A small image embedding model, trained from scratch: layers 14.
Rows from block 5, named by matrix and row number. Rows with one number belong to one neuron. Each number is 128 + 24 x the weight over its row's rms, rounded and kept within 0 to 255. All counts start at 0. Numbers have three digits each. After the name is the row's rms in percent of the matrix's.
# gate: MLP gate (model.blocks.5.mlp.gate.weight, 512x192), inputs 96-191
# fc1: MLP up (model.blocks.5.mlp.fc1.weight, 512x192), inputs 96-191
# fc2: MLP down (model.blocks.5.mlp.fc2.weight, 192x512, transposed), outputs 96-191
gate.217 086:123122166157160163130104109135158113138162155152128124130092159175160141116137145115111082138117108097138148123093159145132143111101149124132150105120160176173161100144117169142119087144179155109124108124107112185096112116149153156138089135110090158146116103141131095140128139134124142147
gate.218 083:109168118145155129113121168150168111115182098163133100152125129151135141147127140134116109130143104114174148114091169159122122139114176101112102137125172165113146121166143165145142093140150151110117127124114112110123112164156121152173133102126073160136141099139126126166140143149147106137
gate.219 106:124088141102156136136116094120125128119119114129105120163087151145079099135131117121127128121098112154108115092123142158100157141093157114159159131170135107174157119138099118141107119090146120083145139162148113158133136105136111135120113122166144162136096102103162127082126100104130150112
gate.220 084:136173145153102141142164131101138138132095154107143118073144127150159140087119147107108120138123175110145104142098098075138101121142143126135098120128112107108110114098124115086130148154156123192086146145125112183147160140081166140125122130124127057143131173127144101157100162150113128125
gate.221 148:064121163140155149128107129132162110097146121176144134139107164143110158124144131111097096153112112095150137105097164142123128155121160116149113121144160151128162100156110192136094106143167165100102134104121071129104081122149151139152132128139090142160125115137148145124139130138142111144
gate.222 080:156154122100091163135115171149128127123139100118158111113111118160141117148109109082151150103119161146076140146107130139095144140155114164136110162119127116156119142176117091101123142091121107102173159170145155136119146133109097125163126135158165147112125122109134137114124101111151113117
gate.223 163:089112158155174150113115147162175097096133105187159129150098153144109122143140136104145100161120129100164151114093170164118111163121162105149101122136171158138149100149103192145113096124138161101106121115134094103127094107176153136145135131133082159153128090134136136124169128130135099133
gate.224 073:116102129133128145109103160127152113123101114121144099141134129199166133138078114138152108134128118128122160116105137135127123118152131139119131129123143139171169135186172167136104119126113151116157103146087123103132110086119154096185112127116134148156140116147115098122124141134161144093
gate.225 075:130129138132095144148104146135110166119116134137126127102151120148122164109121147117103154136107149128067160117075118096134122132138123125097107115148092101116090130140158163096067107157125167127125136128106123149116122127097105130145161173145158098161136153129147117118132130134181182123
gate.226 078:168162113101100130109123137151121151132127132142136107126139063191153116144099124077131110048148139176093151165124135164151146140138096157125150125124133155148143137136147107165161156112126095140158099143110152122137126104137105122141088102130150185084154085118096131152116145147141096123
gate.227 136:117132143115169150122097121166154095093111102140120113166089149127103098184113098128174109148115149124136116104113157164121146145086135079156095165121166127145132122137119162139126108094136124108126113167158123101153111113150118089161128103143109153123093122118127150100165111122122128091
gate.228 118:118118089154123093108124116096079170164133138085143106124177107125106118121126099143135171111122105148133157143146104106142104122155093147083148137109091124141134148128166102126139140137112088105145153113109132122116156140133149169093117157125149135132155139153144102128108124135118158121
gate.229 099:108125130114138165110098117171163111110142084146118105166097152150104107172115126113156117131114115133149142096109173153116152149099176132151121161137171139150171120164121140164114101100144143088137144147133096112127100116137104149166151126159129189125100106117125127110158112107125117107
gate.230 124:103080126105169167143098122171147106090126097150114110176093150126115139164108129136144108127131114119135128106108144200126134134112151112158105140138168139162155098152118161162130110112145155098131129141117093112139096084147117133163135126133085173133106104117118143110158105126127136094
gate.231 074:116113134098125146121111091173152130139125079151090120146132161161102112136145077132099113129113097145143117083126119139116160164094163137205149152169134106174152127164139112141107142133160146079135115169118096113081148149146097130135133111154136165113124124123115102107115096073126158131
gate.232 110:123101115115169144144095136166182100086161113153144106148101142140114132174084130148149123133113094129136135109107185157107127137116177109164132158150174150144160114145136159126111112116150141094129131136127093141147109103131116146139128087142107149145115115139115139114162105117135151081
gate.233 128:127108136147132127145161136098113147158158167137118146089140115188176169089141148129088103152130084124116140114101106127145134116139152164109132102136114158154162125155143127143127119189136149155105092087089137138108147102118156167130098147103141135154167122129124097174093156137143163146
gate.234 111:106105128099157148103089091182160101104145107150133107145093143140103102156134101122137115131107129125136133078118154144102146161123148111165150138142149105146149114131116155145101131124154149088127149159129080168135117137148115157150158145154108152145122109119161132105155094098138112095
gate.235 116:085098146147155154136137101115152142115134118146127129140143180136110165119134142116121106168134095138136139098110162137150120127122137097135144102120143149154162112154158160158097118149173147133089112108087093158138086113134166148145103124120085150174144090128147143136126169146150151134
gate.236 138:098125148141170157147106122166156093089126107154129124174110151156131137151126134116150101157114102103149150097106168167126136129113173095153104111130161141142164126168132168150116101118114148110104116137133100110133085107158137105163101111140100168153113094123137139112151113115113154132
gate.237 080:128131113155111143135108156162136150102084085135147107127151111151110119142072118127152139113148143155137172142147129129147089103145110122116123155120147135128119158133167168162157174113146156111135137149092121066166108099134129120167153140123135139102129160136098114125150138144129148110
gate.238 074:125146114151091131104118159142105138114071107127113117155159105163124129150124132121124121139125136123116170133134109111128082142168088165122052130147126098139147109140174150106098122131133142113142129155112096111118125089086133126147128170091131127153147129119161141163133139134173129111
fc1.217 092:124085121113122101150166098067095170153161138159114154126131117163115154084171130123103121134140069151121143145121127139150145104125132143101180103089114135166147122131133107174109136139122120146126103100123124158106122105130143148120102112101127156146153137150132094127109132133110181152
fc1.218 074:117145110161123087170151160089096139140110120124113113124147076111142135133141126141092133164129124153122110152147063118159086082141104137122092094100097113098070128112146143132140127101089114169113076117118185122138136138101151109123136118124151124133144154173107120107119143138098184124
fc1.219 097:166149090127101097119113122128083153150082111108103112138146106135091122136098115147152155100137129205104133157189109130127133119116080140115127155125087098140132180127144078104146176111121068106172134146133143135157166126136125115118104128127151121096129152133143130101136120128127157091
fc1.220 088:117181147126102138183161135130127086094131101149117122108151170096132166128110174135115169122123138103131109115104122109144122134109153112120097185120139139122145137148159168154140086160115111122134139111101152096131121148102133177113113081139078117137172130137120106143132143141097132102
fc1.221 127:135103136133112137124144144107107149142141154093132143106158114168169175108129177112100111127145113129114147153120110130144116101161123159090107103135119154137146129163159116126138106166124129143112106109101147133100146125079131139125099156117167129154166096133124119179094153135143153142
fc1.222 078:101096152131161154087115073130161085120123091165123117148103142138090112144109083139139113152130114102141151090123149136122144140109118123155135093137146178165182098123112151170074125125112132119126097144125088118147124113197151130119129115129096187153113086135140138100140125132150159132
fc1.223 148:097125142133171136122098134163160111083088090172138123159112133096082092161120090127163109151113135115144117115136167152116133132117125093156120143121154129109113125123103166142117137104133144107117138137153076097151095110163116103143164123129088115134086133126136134080176124124116114110
fc1.224 078:138126131122132115104136084092127146153172137135121146122109160112108100118160093088110135132118131145110118109128122089095155172117137121127181124115121143119127112132116096124112141128179117102117157137119120178080144162158095175125138149148114131120141116121153148124118096111165118134
fc1.225 081:131137113147131070058150124132138125134158155148181151090126119094113067116161080102131137126114161139094152129138146094104163154133125144114144125110116076130109159135117115110131138145165106126111134153146119130110121152168133139129181158114181107094136105116121148122114123087186084151
fc1.226 074:157123144131143140175146122090110124139135102129113145122118154117131102084147137154115178158131124098138088108144116128137150083104170104089137108139131111129114162122127122135161080152126157104083155115136164163111128147104117126116124149114138122102109089152127128106133083101080185135
fc1.227 138:118091153134162175149113118141152102122142128145135140161099162153125143132160138106149089160104124111152139111096156168122142135098182087138103089136173149159174098167106158140113091116133165120101107118125103129110114092140154138160091116140092165142107093131146143114132119112124113142
fc1.228 108:139084120158172110112137099102098161149129125136108125140128114140083133121134071155134131126136082148152137120131144101158119100116119151146176111145099125155170108115152124145115129124130096138124144087107084188126131124137171146083109143104118119130125128144146068113127140129100183138
fc1.229 113:100104141125170157125120107130156110119142102135125135161102153139088123135131150112151124132152075125174136120121160179134099159092184103157136119171174153156162054153108152169112108118153146094113139136123095098128106106158132167149135102148078169133122101120137132110147113140136114128
fc1.230 118:155159113147085116082157137135135139153134167139139143086162095154180122108115144119112134126122163128108137154125075100129102139168070159094093116096113130130105154129138133108146122154122130163128138126121155129119156136110153136150143167109175103115162155121154100160089171121153110130
fc1.231 064:128147110082124148096109113146156120112139119147123159126096141072114129120147130135124175100113124132135078175121123166103144144128155099111137143110176125172105125106093139172152147096125140128131113132159172064123119130130101166116143104150104129096168144106131132159144115105102067140
fc1.232 119:114123172119151166104100103134167100123132099149139159145107151136106101135168103122157120140097117099164123088110133170091172159103148106131110124152168117158143112157097139158137113108139168085093136146152122079094114106173120120157133108160098171130105089100154133131152092103119121150
fc1.233 131:136153094116084124090130130106085170162113129090114120100149097124143116115120105148137169098132155151111112146163084098128122123154099160092118153127086115153128143111154070135148163126106106152141183137115149129131167148079117141118137156132173119108139168112144102130124120135137119120
fc1.234 115:149129102140091087137126146115088151149062137105117121123154106170170138140100120138116154127132148138087151132163102090142108102171072171115113124088074121120105180120166089113116156155101119154139115120105153120143141127091144094123137149112194112125151153140140115125115146134131187127
fc1.235 149:109106141154105142145153117088119157143146154117122135107151155138148165101123154116084130149143103134129155138111138110147120113132140125114148098137119152148155106151169136143113112178150145148109112097067105161117121114100159178127097140115116155151173102136141125171090161150152157147
fc1.236 150:154121131136091140124163122080101146180171172109126138102134134154168163088140152106074132117126124142107127129135112112140146120129141143107160106151106139135126128125141103121136104168157116156140133105106142172104169133105130179114102142114152134124166119118131121163069145122137135143
fc1.237 075:138122124141105127108152145112131092158098144150130126143126151114118108084133089152116127078125122126138131126150110087144117128145088134130108140118094124114092144088128095118136122132088106142140133143143116149143144168163149129104194198065134125088155122159113120107143158136110164148
fc1.238 071:151082080138115105128152117114100148119125128113071106097157100134131109098120123144106163075114143179099110106134112126163124086135126147167146116132089105134110134097162084128151111155138153172150110109111100153105137129091125107110115149100157138099133156181123094138124143138126154109
fc2.217 088:101122103150138119146129176176175145117130149123155090105126094119128153149081145131132174131134124130145126144136149127140101107182098173131088145083158153132128161103154148133156132130111125158151134105075123122169139094142153102136123106125097127146113157134098125146098129122131130105
fc2.218 074:118078166157170193096096157152151136114113126171116122136110101150149103132104095120142128130160101117134136121109141110146091095148071165123104118112148157166180130175110143163116098106147111094096143112114090135155147084123150126162139160130114143127115106122146108145119124143133160118
fc2.219 102:140091140134159135163117127145145132100104111133101105155090142149127168161119166141164107162145093124149111143103151132143161090099167115160134123121147159137140074110138146169136116075144119141084087086127119143107087083112147103153082088107097138138090147145092120112169138140080091111
fc2.220 090:156104149110113123100121106101142144138142157167155141106122114124088114106165079116137108112142137158105130153108164113100135162114119122129142138168143108132139131087094098091113154126129145110172166151173099176089144143167123156119156183138141147118132120099161148112122112111175056128
fc2.221 138:094121131187165116137126153140152136097108129149140111130115131126132152150126157166155106169170114132183157157119165152154098105128159122158100114120148146121126108103142151120139138111119113153091065112125116103153095113152173131142109089108083132159127128168109133130166170181127124120
fc2.222 079:086153169154160122123108126136169086112120127129127142146097165124156137139121125140122113162113131115166123085105128137152118134137169109154115121121160153112108101105142169108130106119141088127121111100089096125110101112116174087145121090126111150148108127178116116118156114184092095118
fc2.223 157:132165147077120134112140091122115119145163136108146145109123157102119119102139127086101164123096152138082107123108116121103133161132139135092155140136120087132118120130103115127118131138144143108154174158177144152116146163118087171102154150162159117106138115093158165139107087102169086128
fc2.224 081:097165179147121155095109097129141085150097100163153140170102177136096121123157112114111077125110149105147126107078139153102135175093133058140127153173154107128104099125084154115098114119149125090118112141165099136094100131177144134146143125143132140145118102131184137095150108132130096105
fc2.225 086:139127106130097104133124132137088148148147162072127116124151082165169133110135152093117142123101166134119125140128070143111137108175101162082132092113102132103126151136137120113133150114125162134162129125089170137137162113087105082097108132138151118101126161122132130160096100111158139128
fc2.226 065:102064114115105154115127097131105157112143124136135139126123118115101148102139106087124150097098138141119157136115127125098131142124122111138152143158102152153154120170100144113099129154161138079154148076141116170102126105145139151127149142151115124139167135064155130130097122094198095127
fc2.227 144:141139138112110131110133109106125111149155120127145153098131143103105107099162107107098160102104158142112118114129123105078142146123112132114148131151109089109114156107078110112133141147133141104118174149164156163091145160110089155112156152183154103104147117094159170121108072093169105155
fc2.228 107:122100109125169147137087115139133150086108131113139120131103136145100172134142151170184077147149108158140130169106112139161135093108176106142137125133140136131139069102121104158152173114098148165124074103155134159103067081133131109149107141106116155132112143123123124123181132164139101119
fc2.229 116:166189107109107103132156122104126114153186130108141135075148132080136098119136125130121152130098177116106095108124111123098157133140135127123155119119128096125095156114104097110152146168155124129127149140161162128099138161104095134094130110156155086094143125126125160124106089114139117142
fc2.230 114:099095115164151128116081146155125140101065109140116127167127136168138172141140161164158099148140118144160153139133148157154103085126115114129090141125158140144136094135174149147148122120099136141111071114092113083126095114154164113165102118098106161149103143150107103134157164157124153127
fc2.231 069:135100107125125107200153155131110141107156121108144137125139084101118157135105110118134146178171127083124115117148165123125138103147112150138136113136131140077117132139162138127079120128082115162101146122146136103147136141099111121090104163112114091162124111126085167139110125135130150133
fc2.232 130:145169115147107120108142141103128129161174136113137132100145124066112111120144090138125155106099163111136087099118127097109159121124126131124171119153103076087099158119097117098132155153149125105123165168157160132112161160105089114089155143160168089124120131129139148138105072113149100155
fc2.233 140:143145148103103133113145094115101116162137126087115147124143144141139090105158138104114143135090160121101087101125086133108163127109133123115147108134112082159132144149118107140117116128135131121124154143148158157095147150098091116117129123148185123119133111123165118139104084093092138128
fc2.234 121:111142133161162126138107140141163136112107109169107102153108132166139148149116150134168083132166107127157160134102140145135103116127142099145100145120150170155141078131154162150154120100157131123111092119108091104137083108128172125165100097096099157132099121151111089119167161168102117112
fc2.235 107:096126117144179107111098157142164140089130139151170097110108117131137124156125144151138106134171122145160164180141150143137093128157151146123098131113130148101122146068124140104173137086101138154120102125155104118151122120160146139148148114118073122134126129142115142109160164168148087130
fc2.236 146:090091122158151125132115144143125151100095141143139128126142106136147160138114154160146105145147109141151162166149146133170085086151109145134115125102135143125140122125164142133122140123069124171139090089087121114157099085142158101130107121098098138141120140140105116142145179153109161105
fc2.237 075:106139142127102143132138080114146114120113133115131138136140176059089176116103142091077142147135143095099130095105137119137119174102127075132141109164121122112123088119141121082078110160161131108131142144158124128159142142142134165111144147145113091160140133106155158137102158139156146139
fc2.238 070:157180115087121122144159112133128105115114134088087133121108142140128115145130143121124141139137132134107101137142131127115130134067135072160129166117141114104085130127139098134129132122106151117152137180124147084124130136104089127119104112115170123103135138104073144119128148117084118126