Weights of a small image embedding model.
Model: 32-pixel images, norm rmsnorm, layers 14.
Training: adamw at rate 0.0014, batches of 128, held-out accuracy 50%.
Rows from block 6, named by matrix and row number. Rows with one number belong to one neuron. Each number is 128 + 24 x the weight over its row's rms, rounded and kept within 0 to 255. All counts start at 0. Numbers have three digits each. After the name is the row's rms in percent of the matrix's.
# gate: MLP gate (model.blocks.6.mlp.gate.weight, 512x192), inputs 0-63
# fc1: MLP up (model.blocks.6.mlp.fc1.weight, 512x192), inputs 0-63
# fc2: MLP down (model.blocks.6.mlp.fc2.weight, 192x512, transposed), outputs 0-63
gate.73 111:139122075130147103127143098136116135134137140114127108144127139111119175145132123107154180084104141124136110129128157145125127124100107104133100117140123092162140062106110144126112142167104098
fc1.73 118:113133117098146156155132102110109116155078140148127149135127160137151167091099109154149124111121128096105125078079085109118135123102102127138113106143070107120143122117137144120118158139100120
fc2.73 111:177103092129144121120152119096100080156122128190157106121127137131153090111135160132125107094111098115097129167105172127130176171138132126114119102146162107136162143137124111123094172144108133
gate.74 113:119129129151140177149107146168179146104133150124158087116134144127159109111100115128093137108140126119126129170070097156124150111123105094113121127161142103153165090185158138138167131136093165
fc1.74 111:112148129094111068160155077095077104131084125142138144141142095143114131141171116096135117124132136129107143096139116094151136157142100124163099146104108155134105138105163133158141149097171117
fc2.74 129:099099141130136165115148142129146105147130167139144114104131159146103110116122112147092100151116102164109092127123089117160122119131127122113137122128128127136155100136143103124153162130091143
gate.75 076:146158118118083129130109107127115166106143149110136109159150148138111110181154126111144152138062101152137138154141106099114098119134126114142127118140161117134104123134095128173152092094152111
fc1.75 076:116131111138141140125155153091106082137123118132093126145116130177104130119096130141146097113132152119119146115123145137131137184143165108089153107114137113142124147112143140094134140162087117
fc2.75 090:182137113132114101104124152113148154095135138115123152128135117120130127153146160099141157103092109130149172145099148134069115169150148078123134152161140102084136111140094136119137117167115145
gate.76 099:073130152120108127166127164151166166093082122121132132098137090141092098197137104125115111112126140155145124152129126114141115122142155125096146108144100134129107144147147112115162101093104136
fc1.76 102:105156160126123123146114160159144152082103121096128124102155086142075114167137092131079094124112127170149135134081104117124093123138138117102134153129097161128066144155151131118154081106135148
fc2.76 117:113122138152144156118143143116141116106129153125127097084106140143109100136103141144118116126107136170144119157111129147171143121156149125099161157129085120133120127127129079137109122111093134
gate.77 066:088152171156129118129130130116146137124132146101147124130163096114124118132150089140136100135105103144106134133114102171140143167133131111103128153149193098150158163143165099156089169096145143
fc1.77 078:098157130138116124171100133103113108121137150132084151123132106134163155132071090126084128129151131120131110080122097137134136136113108133138130105142117142129115133120162119102127139118126105
fc2.77 068:153125109123135093130123126084176121117107133141157162113152134080130155139154153085160151135112095090146121123098139110058158109138112106113107172109128127110161116136137135134112116142096135
gate.78 093:107134132110113116129159154116146173134104184110159104087091103152120114144132139130119137104078121146123130138124139149144110139119096116098121114167130091097137147132164082132101134116161126
fc1.78 096:142135159149146120144117116106120099145131133125078174127084104128122127148144113130156101126198134124127143072132112134126129103147109142138118118128119122168159147128095134121070158124169103
fc2.78 082:093161126120124095171128147137085138146103107129130177138161113117132123155185101090162100172159114107108146071131121134112154122138129141121107114127105132096105151112098143161084150121168114
gate.79 116:098131126117103154149109129149148151108095143095140104099148133110138138146138120117092126114094143128163143161108095127152095106149117122116124101146073095108119127108178110154181108101093117
fc1.79 102:111086115154154115121135152128138140103078153107106078073128098155113090118131145150113121123060121160097124153118133149137144126126159122080156138142114147121121113164164130144146100109105167
fc2.79 103:136151128160115173107134152128139136111105139105097090109114110106119157160100117169120136117142130151159132109105113142153089071110128089121131156135120138126111109160130113127132124127080161
gate.80 080:086151120097102125143120160104159161120089124120137137094165110120110097155148128158075109108101139147143116170146152130154108125163139117110121143105145154132104158122151086117155100111063119
fc1.80 083:094149114113096110107141144105140161097106130137129120107148133140112114145142159155060092093092130156138124169153136155141102113167137105121128138125139130128095140122151078119167107109090144
fc2.80 082:135124140112126177133133151145135142099119164139101109065116136159124108106082137175128118096106156186127126117095130142129111117109138126140167152178116117131117151173158122119105121124103144
gate.81 069:099117136134111105148136112111133136102075172140112115135138145107164109129111138136152114145108113121122122168104112140113178136139118152122115124154097097129190136136132094150158132121113149
fc1.81 075:140113126101132106108142127163135139105133134127120136108119131122117132120173135125118140153104085140093138123102118117124166149144120110119116177123079110064104120132117141122143105124163118
fc2.81 072:123124142143110136138142116136144115141143152148148116124108105130128139124085150118182140145104146171132117154123126132133163123153141162113125115133104089113127108098176107169080127117127106
gate.82 109:131125085120130115156137118121121141121101167130138109165129141122131167135125096117124172111047116118123153135099094143124141138140098115138122108174108097123156094117153150145141140145113087
fc1.82 113:130121103106111141157103109136101133132097147114121128116131143113149159090118120120138157139098123097136145086078067126129144138120087118134055104164102090095137107120156164146104135139150106
fc2.82 092:131120176123146140101139088118112061157150112153143141145107133144129129110108156145139112125135103105090141156146149093164143118124125169128122102111141134135162140105159151124114158123152117
gate.83 083:131127113127133122137115106092106137134159129139127150138137170102164111130140160115183145146148124090111137139151141137119166128129139130127086121113184125184141106137108143144063124140086142
fc1.83 097:122099135096145149106138123165146107119107141125152121125133132140117130078104132174086107122134125125095133081106120091163124109082119088118107126107094158096153118131127179119186128094101119
fc2.83 096:130152117126127134149151121119139103149117163178134127109112122130122149149136132136132114136110100148087112151135148119139177174139153134108127102149134107128171109159118097130122159117121148
gate.84 071:145136141133103137142109156157161174091110157122135092126140112127165129184127126128148167159128092140109124148117128130121138130169128161126141093189107115107088129176090109109139110128175145
fc1.84 076:135127118146143148139123127108137093128169116176114126111106158142171165107124147124148144134132094131116141115125164132135168136081130112102113083157154079129196102152142120118112169154085115
fc2.84 082:157149105121098126111120155143131174115139123115117115149142085117180146131120150120153164101123129092143135109111130143079123109138123107154093121173151115087111127170119140095124092123169137
gate.85 085:124129137134156123133153146121120147152107159093119102130105149129107132143140131144150153102080143120116118125087094158116151122134059121113112143140102118158168097151169098120099143139093121
fc1.85 096:096142135137133149121145156149175132120123143138120106125116104151098109149124113145082116155157102139139105190150090122122134116141135141093151123116145140145112142166139092144153126128109163
fc2.85 091:136128113115101093148086122119118143101139124088133133140170139123170131098115144125133139113131146111151170112125136140122118112157102082150136170153113153132108090144143151130154087146150156
gate.86 109:136118119116132162131113154160163127126154130103131114116137150154120153114093086155100132106142121130154080127133087142110109105093139158101135091129147157170114121157119151123169099147110155
fc1.86 120:104125116120130172151127152172158143127126171115128113098121136158116154091085102148103141099131120139169094126106076143129098085094129142116147093149129137161106147168131131107166100140114154
fc2.86 118:098154146146124135133099108168127133125123144101093123118164121112099156139104097117132116136127154124183152081124089130116138084109119123140093149132097148143124137109154178168126119121099112
gate.87 089:078137126153110100137145157154144157120080168114110124126128122126090111189128087133118122145072119147128128159093113143133134130124119137108149124180065094141122114145154103136144135095132134
fc1.87 090:180114114139138152134139141079119096142165132143153143144081152163130152036105182124154152113150111120110109119142147139131142130113120129145155088146154134123180117154116138087113191173135130
fc2.87 083:129134109121089119125112128106138153089140132128100128132149116139150183142112126113145162125109113116148132137134128128078125125147130120145115100178121117087144084145125129144157076138143141
gate.88 098:118162112147151115111109090111136111099159100149139129129149114138114088185163137139156115120108138135104152151201145109133156118139110116109126145099174146135125102133127101166089119110114142
fc1.88 099:120109138107102149142149156144125150136108145122136117106117119139141129073075118142100117118138096115126109128091100131158097157077168131115125117134113117114126167156183129089188129141132152
fc2.88 106:157106121132133144118157148090131131142142118153168122123078124126146122112162147159119128129130104117101097167141131151144117168146136143090132103117172107130203118160123125107131154150112156
gate.89 091:121121140137141120116140143114157150122107160121136117122131115113107085172164129128141155099077143154109134160126131141131140137146115087085161137123119103143152118119197120149111129112089126
fc1.89 077:130117105112133144115117122154122152127125152115107085152096130124093127128121122132124163140109129173162151144135137127152130151138125097134144103132127107095140095104163132129156162108107094
fc2.89 080:137081095156138138123121129101134155107145165101100088128141149137100156165125194122135148124092089160114121124101127156129166124124156089094152164179129113083140103174137102140100116139122138
gate.90 113:103119092130147167163120115145168120107085181135137072102137161150126135127113126145122148110092121160092143157066116149132174119123121124087116138178093111151169099155171119173133129127109147
fc1.90 082:091136127117113110128133097107060105161098131138156162153143091122138139133153118109122092138119164116115132073132105099153116126144084114166108137107107153103113146105154146136104125110136115
fc2.90 100:087141157131138151122139140140140097158125147126159109129128129117078119104145125140110085166112121148097114149138076120177099124137112144114129132102107137162129119138132151124137161105084127
gate.91 115:160134076152115081136115107103116143125118119111128139153135127090153153161176136093181178111113147114143157143143150139102167121164125105150111120127146123136113074103104136155106117132129106
fc1.91 114:091127142108122148167139112150132116145079164131123117120129155128146154076084091178125109127124136106128143080059075137121127109081110124124112111142066124142143130157158147137154158116114122
fc2.91 100:153119109124136114078172109094115080160146137175137114116105156133155143109125159141139116121127116138109131154125146136142139125119106101124109127123132134122187103132131124111078198137125132
gate.92 127:133077133095116163143139142125132152138104146115169110126098157139117093104132131129118121136083149119124118171073138145134113146108110172122158110147117093104164153140179112115136117143110131
fc1.92 123:110118126122107138146116119166108115153120113100148144143131145088137130115164108110135125121136135099137153118095115117125125133091086138159094093145117108106137116130151157106114134116152134
fc2.92 133:124174115111144109115106091113134115134116148170128137139151115148146137163136139109123142139127096123098124127102109111113185145140116153120093157182126094121138118123137128145126115118127130
gate.93 093:110120094122171130154136170151144137126134072123148100164155152144088128127129128112189154114133129132116090150128110151126107155094157128091173135157149089154129098162168165119106130151104183
fc1.93 090:126165137135123131112152085114099088159128123146120144140119120111182135155122122162074093147148137101095124109181142115143145094133110130158099086073147162159156148091091119124126158121150094
fc2.93 089:123099124143153118108135130097111138161109150115163120145095122160137100109140167147134134098115107143102114125100131129168114158114078105123107113142154097126165150099188127097127150127106120
gate.94 142:172123121116139096098146110102112131155173099123147130161125103133113111147167148103147143133117125140131115136169150123128111150106130146142160095103193140115141106097064160114089146155162104
fc1.94 141:112139139154095058121098102130138164093130108131138114132172096086125106177170162111159131143130121116122179155144131110132130115165113128137082163114125128110114115125124134164125105117147114
fc2.94 145:101151155132111140160098108158116147095121102080095137144142136133071147154131065106127130151139148136162135073145117111114103113130120140154138126105122151122075142102121168148169107120147097
gate.95 088:132171138134122094077127112099140100132142079158157132138122119138085133167153129118110091101133144144111092148152171126143088104115131119134164097099136144153136134133117139105137139157146127
fc1.95 103:169113101110140152176138125089117208145094171144135136098102149150180124097084124157112125134089114124116150150097113140135156160103131148104097136165132117141140153132163116113107125137132151
fc2.95 092:167136120149157107066139104097119105136158103157125120140114149095162168128158167128149162125126087108129102141147152125153154118135135118108102118110134140148182108117120149126149112157100122
gate.96 100:093147121134139150175131103159119119126079158119131120128157158137105135130143075124114131122102141143114142110082087150148153138114110127104144109155085093147144126156116129178123135075113138
fc1.96 105:113095096125182177146173128127129149114100185141109079104112135184106135100137110150108145135080149166118112146091112166145156162132139111101177110159088094124150118164121117132106129122103155
fc2.96 107:108153099121097119160079125143160160098135101112118132109167136111166119136146111134148132128160187104134139116135112163126118084156100107133119173132127133151087117163142123160128098101111157
gate.97 076:116141134134149178120146109143133162103104133105157097141126112143159119120152114115091127122088152146156159175080102141151109146137118124124090114158134147092103121133170136136163124092123126
fc1.97 078:138155127124112105143116099136101094132099160132149158113091118147118137137129143110170163088183175137139143128117157123138133126131100153143109101128114128130114150106133123088069131137182145
fc2.97 074:140165067115115108148122134123126126115140101129115143162111130113129134144176112084151171111109094088148166132175150151095161128140123126157106116141163128113098118124085173130139116195193111
gate.98 094:133093103137144151152118154136150167100125193132141081118128171136157150126076122140076144118074093135137102121086114123096159134116102126113109134208107102136148078151122127126184111131132127
fc1.98 075:157108123154143146146135173138120150144123122112173107128084130159129110129088148123122122088147099123142118115116172163154113123094126103139176131145143104127167142146181134078147138149099126
fc2.98 082:131127079087103141140096160149145159094124122120103148140164134159127123142128132134136146095139127116140114096126139147133110148102115118124124156141148112119102146186120100118146096139157180
gate.99 089:124141116134147072110129089101131120130150111136136100120134076134114098199169128123142114154133138140129131162173158121145158109152142130121135150114158188165111123120082117143117121112138115
fc1.99 092:125148143101115136113142159143140115144110144151126143109114128154101129113075105150091076113142111158101071094118123154145085145108124158107160120093129140152125191129161103090146122120156139
fc2.99 092:157108108150146143082163141100126115144140136164162123103111115122183093102114186158110133124135112120105143179127136123139142143135128093104101105132136153123173112171135092121116140133104157
gate.100 082:136098082145168142129126127137157152110119184140123094108146136148099118142142140142133167143079139155099128138104110176121159100162131113089143143146129088151110103146162143183140129125104145
fc1.100 081:119139175106091158134122135152103140147109126123156151164106128110141125129136101118078124106125155135167090104128121100144117120097080118113129139143107111076143123102175127099141127121098108
fc2.100 094:099128136093114136122121143131163114141140123127124112123133148148087160153094089140177093130119113142141084081112110144118104095061118169095144136141142105150132145162163132118127134153075153
gate.101 099:103157089128136135181111101161118136117078169132106129097150135107146133137109133118119139149124135117111141123070116146126152126140101114117098134162109098118127115161179126164103141120110150
fc1.101 089:128107144095112102087161127131100084171151111135122175149114114122140126123132162112137107114162121139115115130160167105147127138093138148155138149089163129102162169095115121101087151123158098
fc2.101 104:162130109103120098121110146113093097170140130134141151123105139138102104130124133106133149103129093122134149103127155118065186175132121124135151105100159106070165120111132098126126196144099128
gate.102 079:089145145130138120146138132132123095120103078107121129156165134127060150180175107135145145121139080138125151137143114094137108137161139140123135138136156130161103126146092170136140127104160143
fc1.102 083:135114131145156128102160126086100100116171101109146112143132131153139102119192158139128127106128078135130167167176145090123121147129142116120106142124173136134133102138100162101155125140178148
fc2.102 085:090136133123099162137137116152157096138127149139116136116133133145104138114097087115124131162132129132116103127133107122140120136110165174109166140159086115131112140126157090155125079101162122
gate.103 133:101120111128139160156137129124167135098074172121115123091129118161099109134106149127103126119100147178133148146061119136133154120129113113104128185171091099127123128158158074130124092131124153
fc1.103 149:127124137139162167153099126163152116099123143109105118100147147111092104139106142128116122137137127137141153132101104138114152111132120136125133166149106094149113111163123104161117120137083154
fc2.103 143:152132102168161105134116098103108157125120122134097126127126133151161135145135159125157170099131135118141155130118163147097174129139138072125116151144124121118154095109145110147094125137126119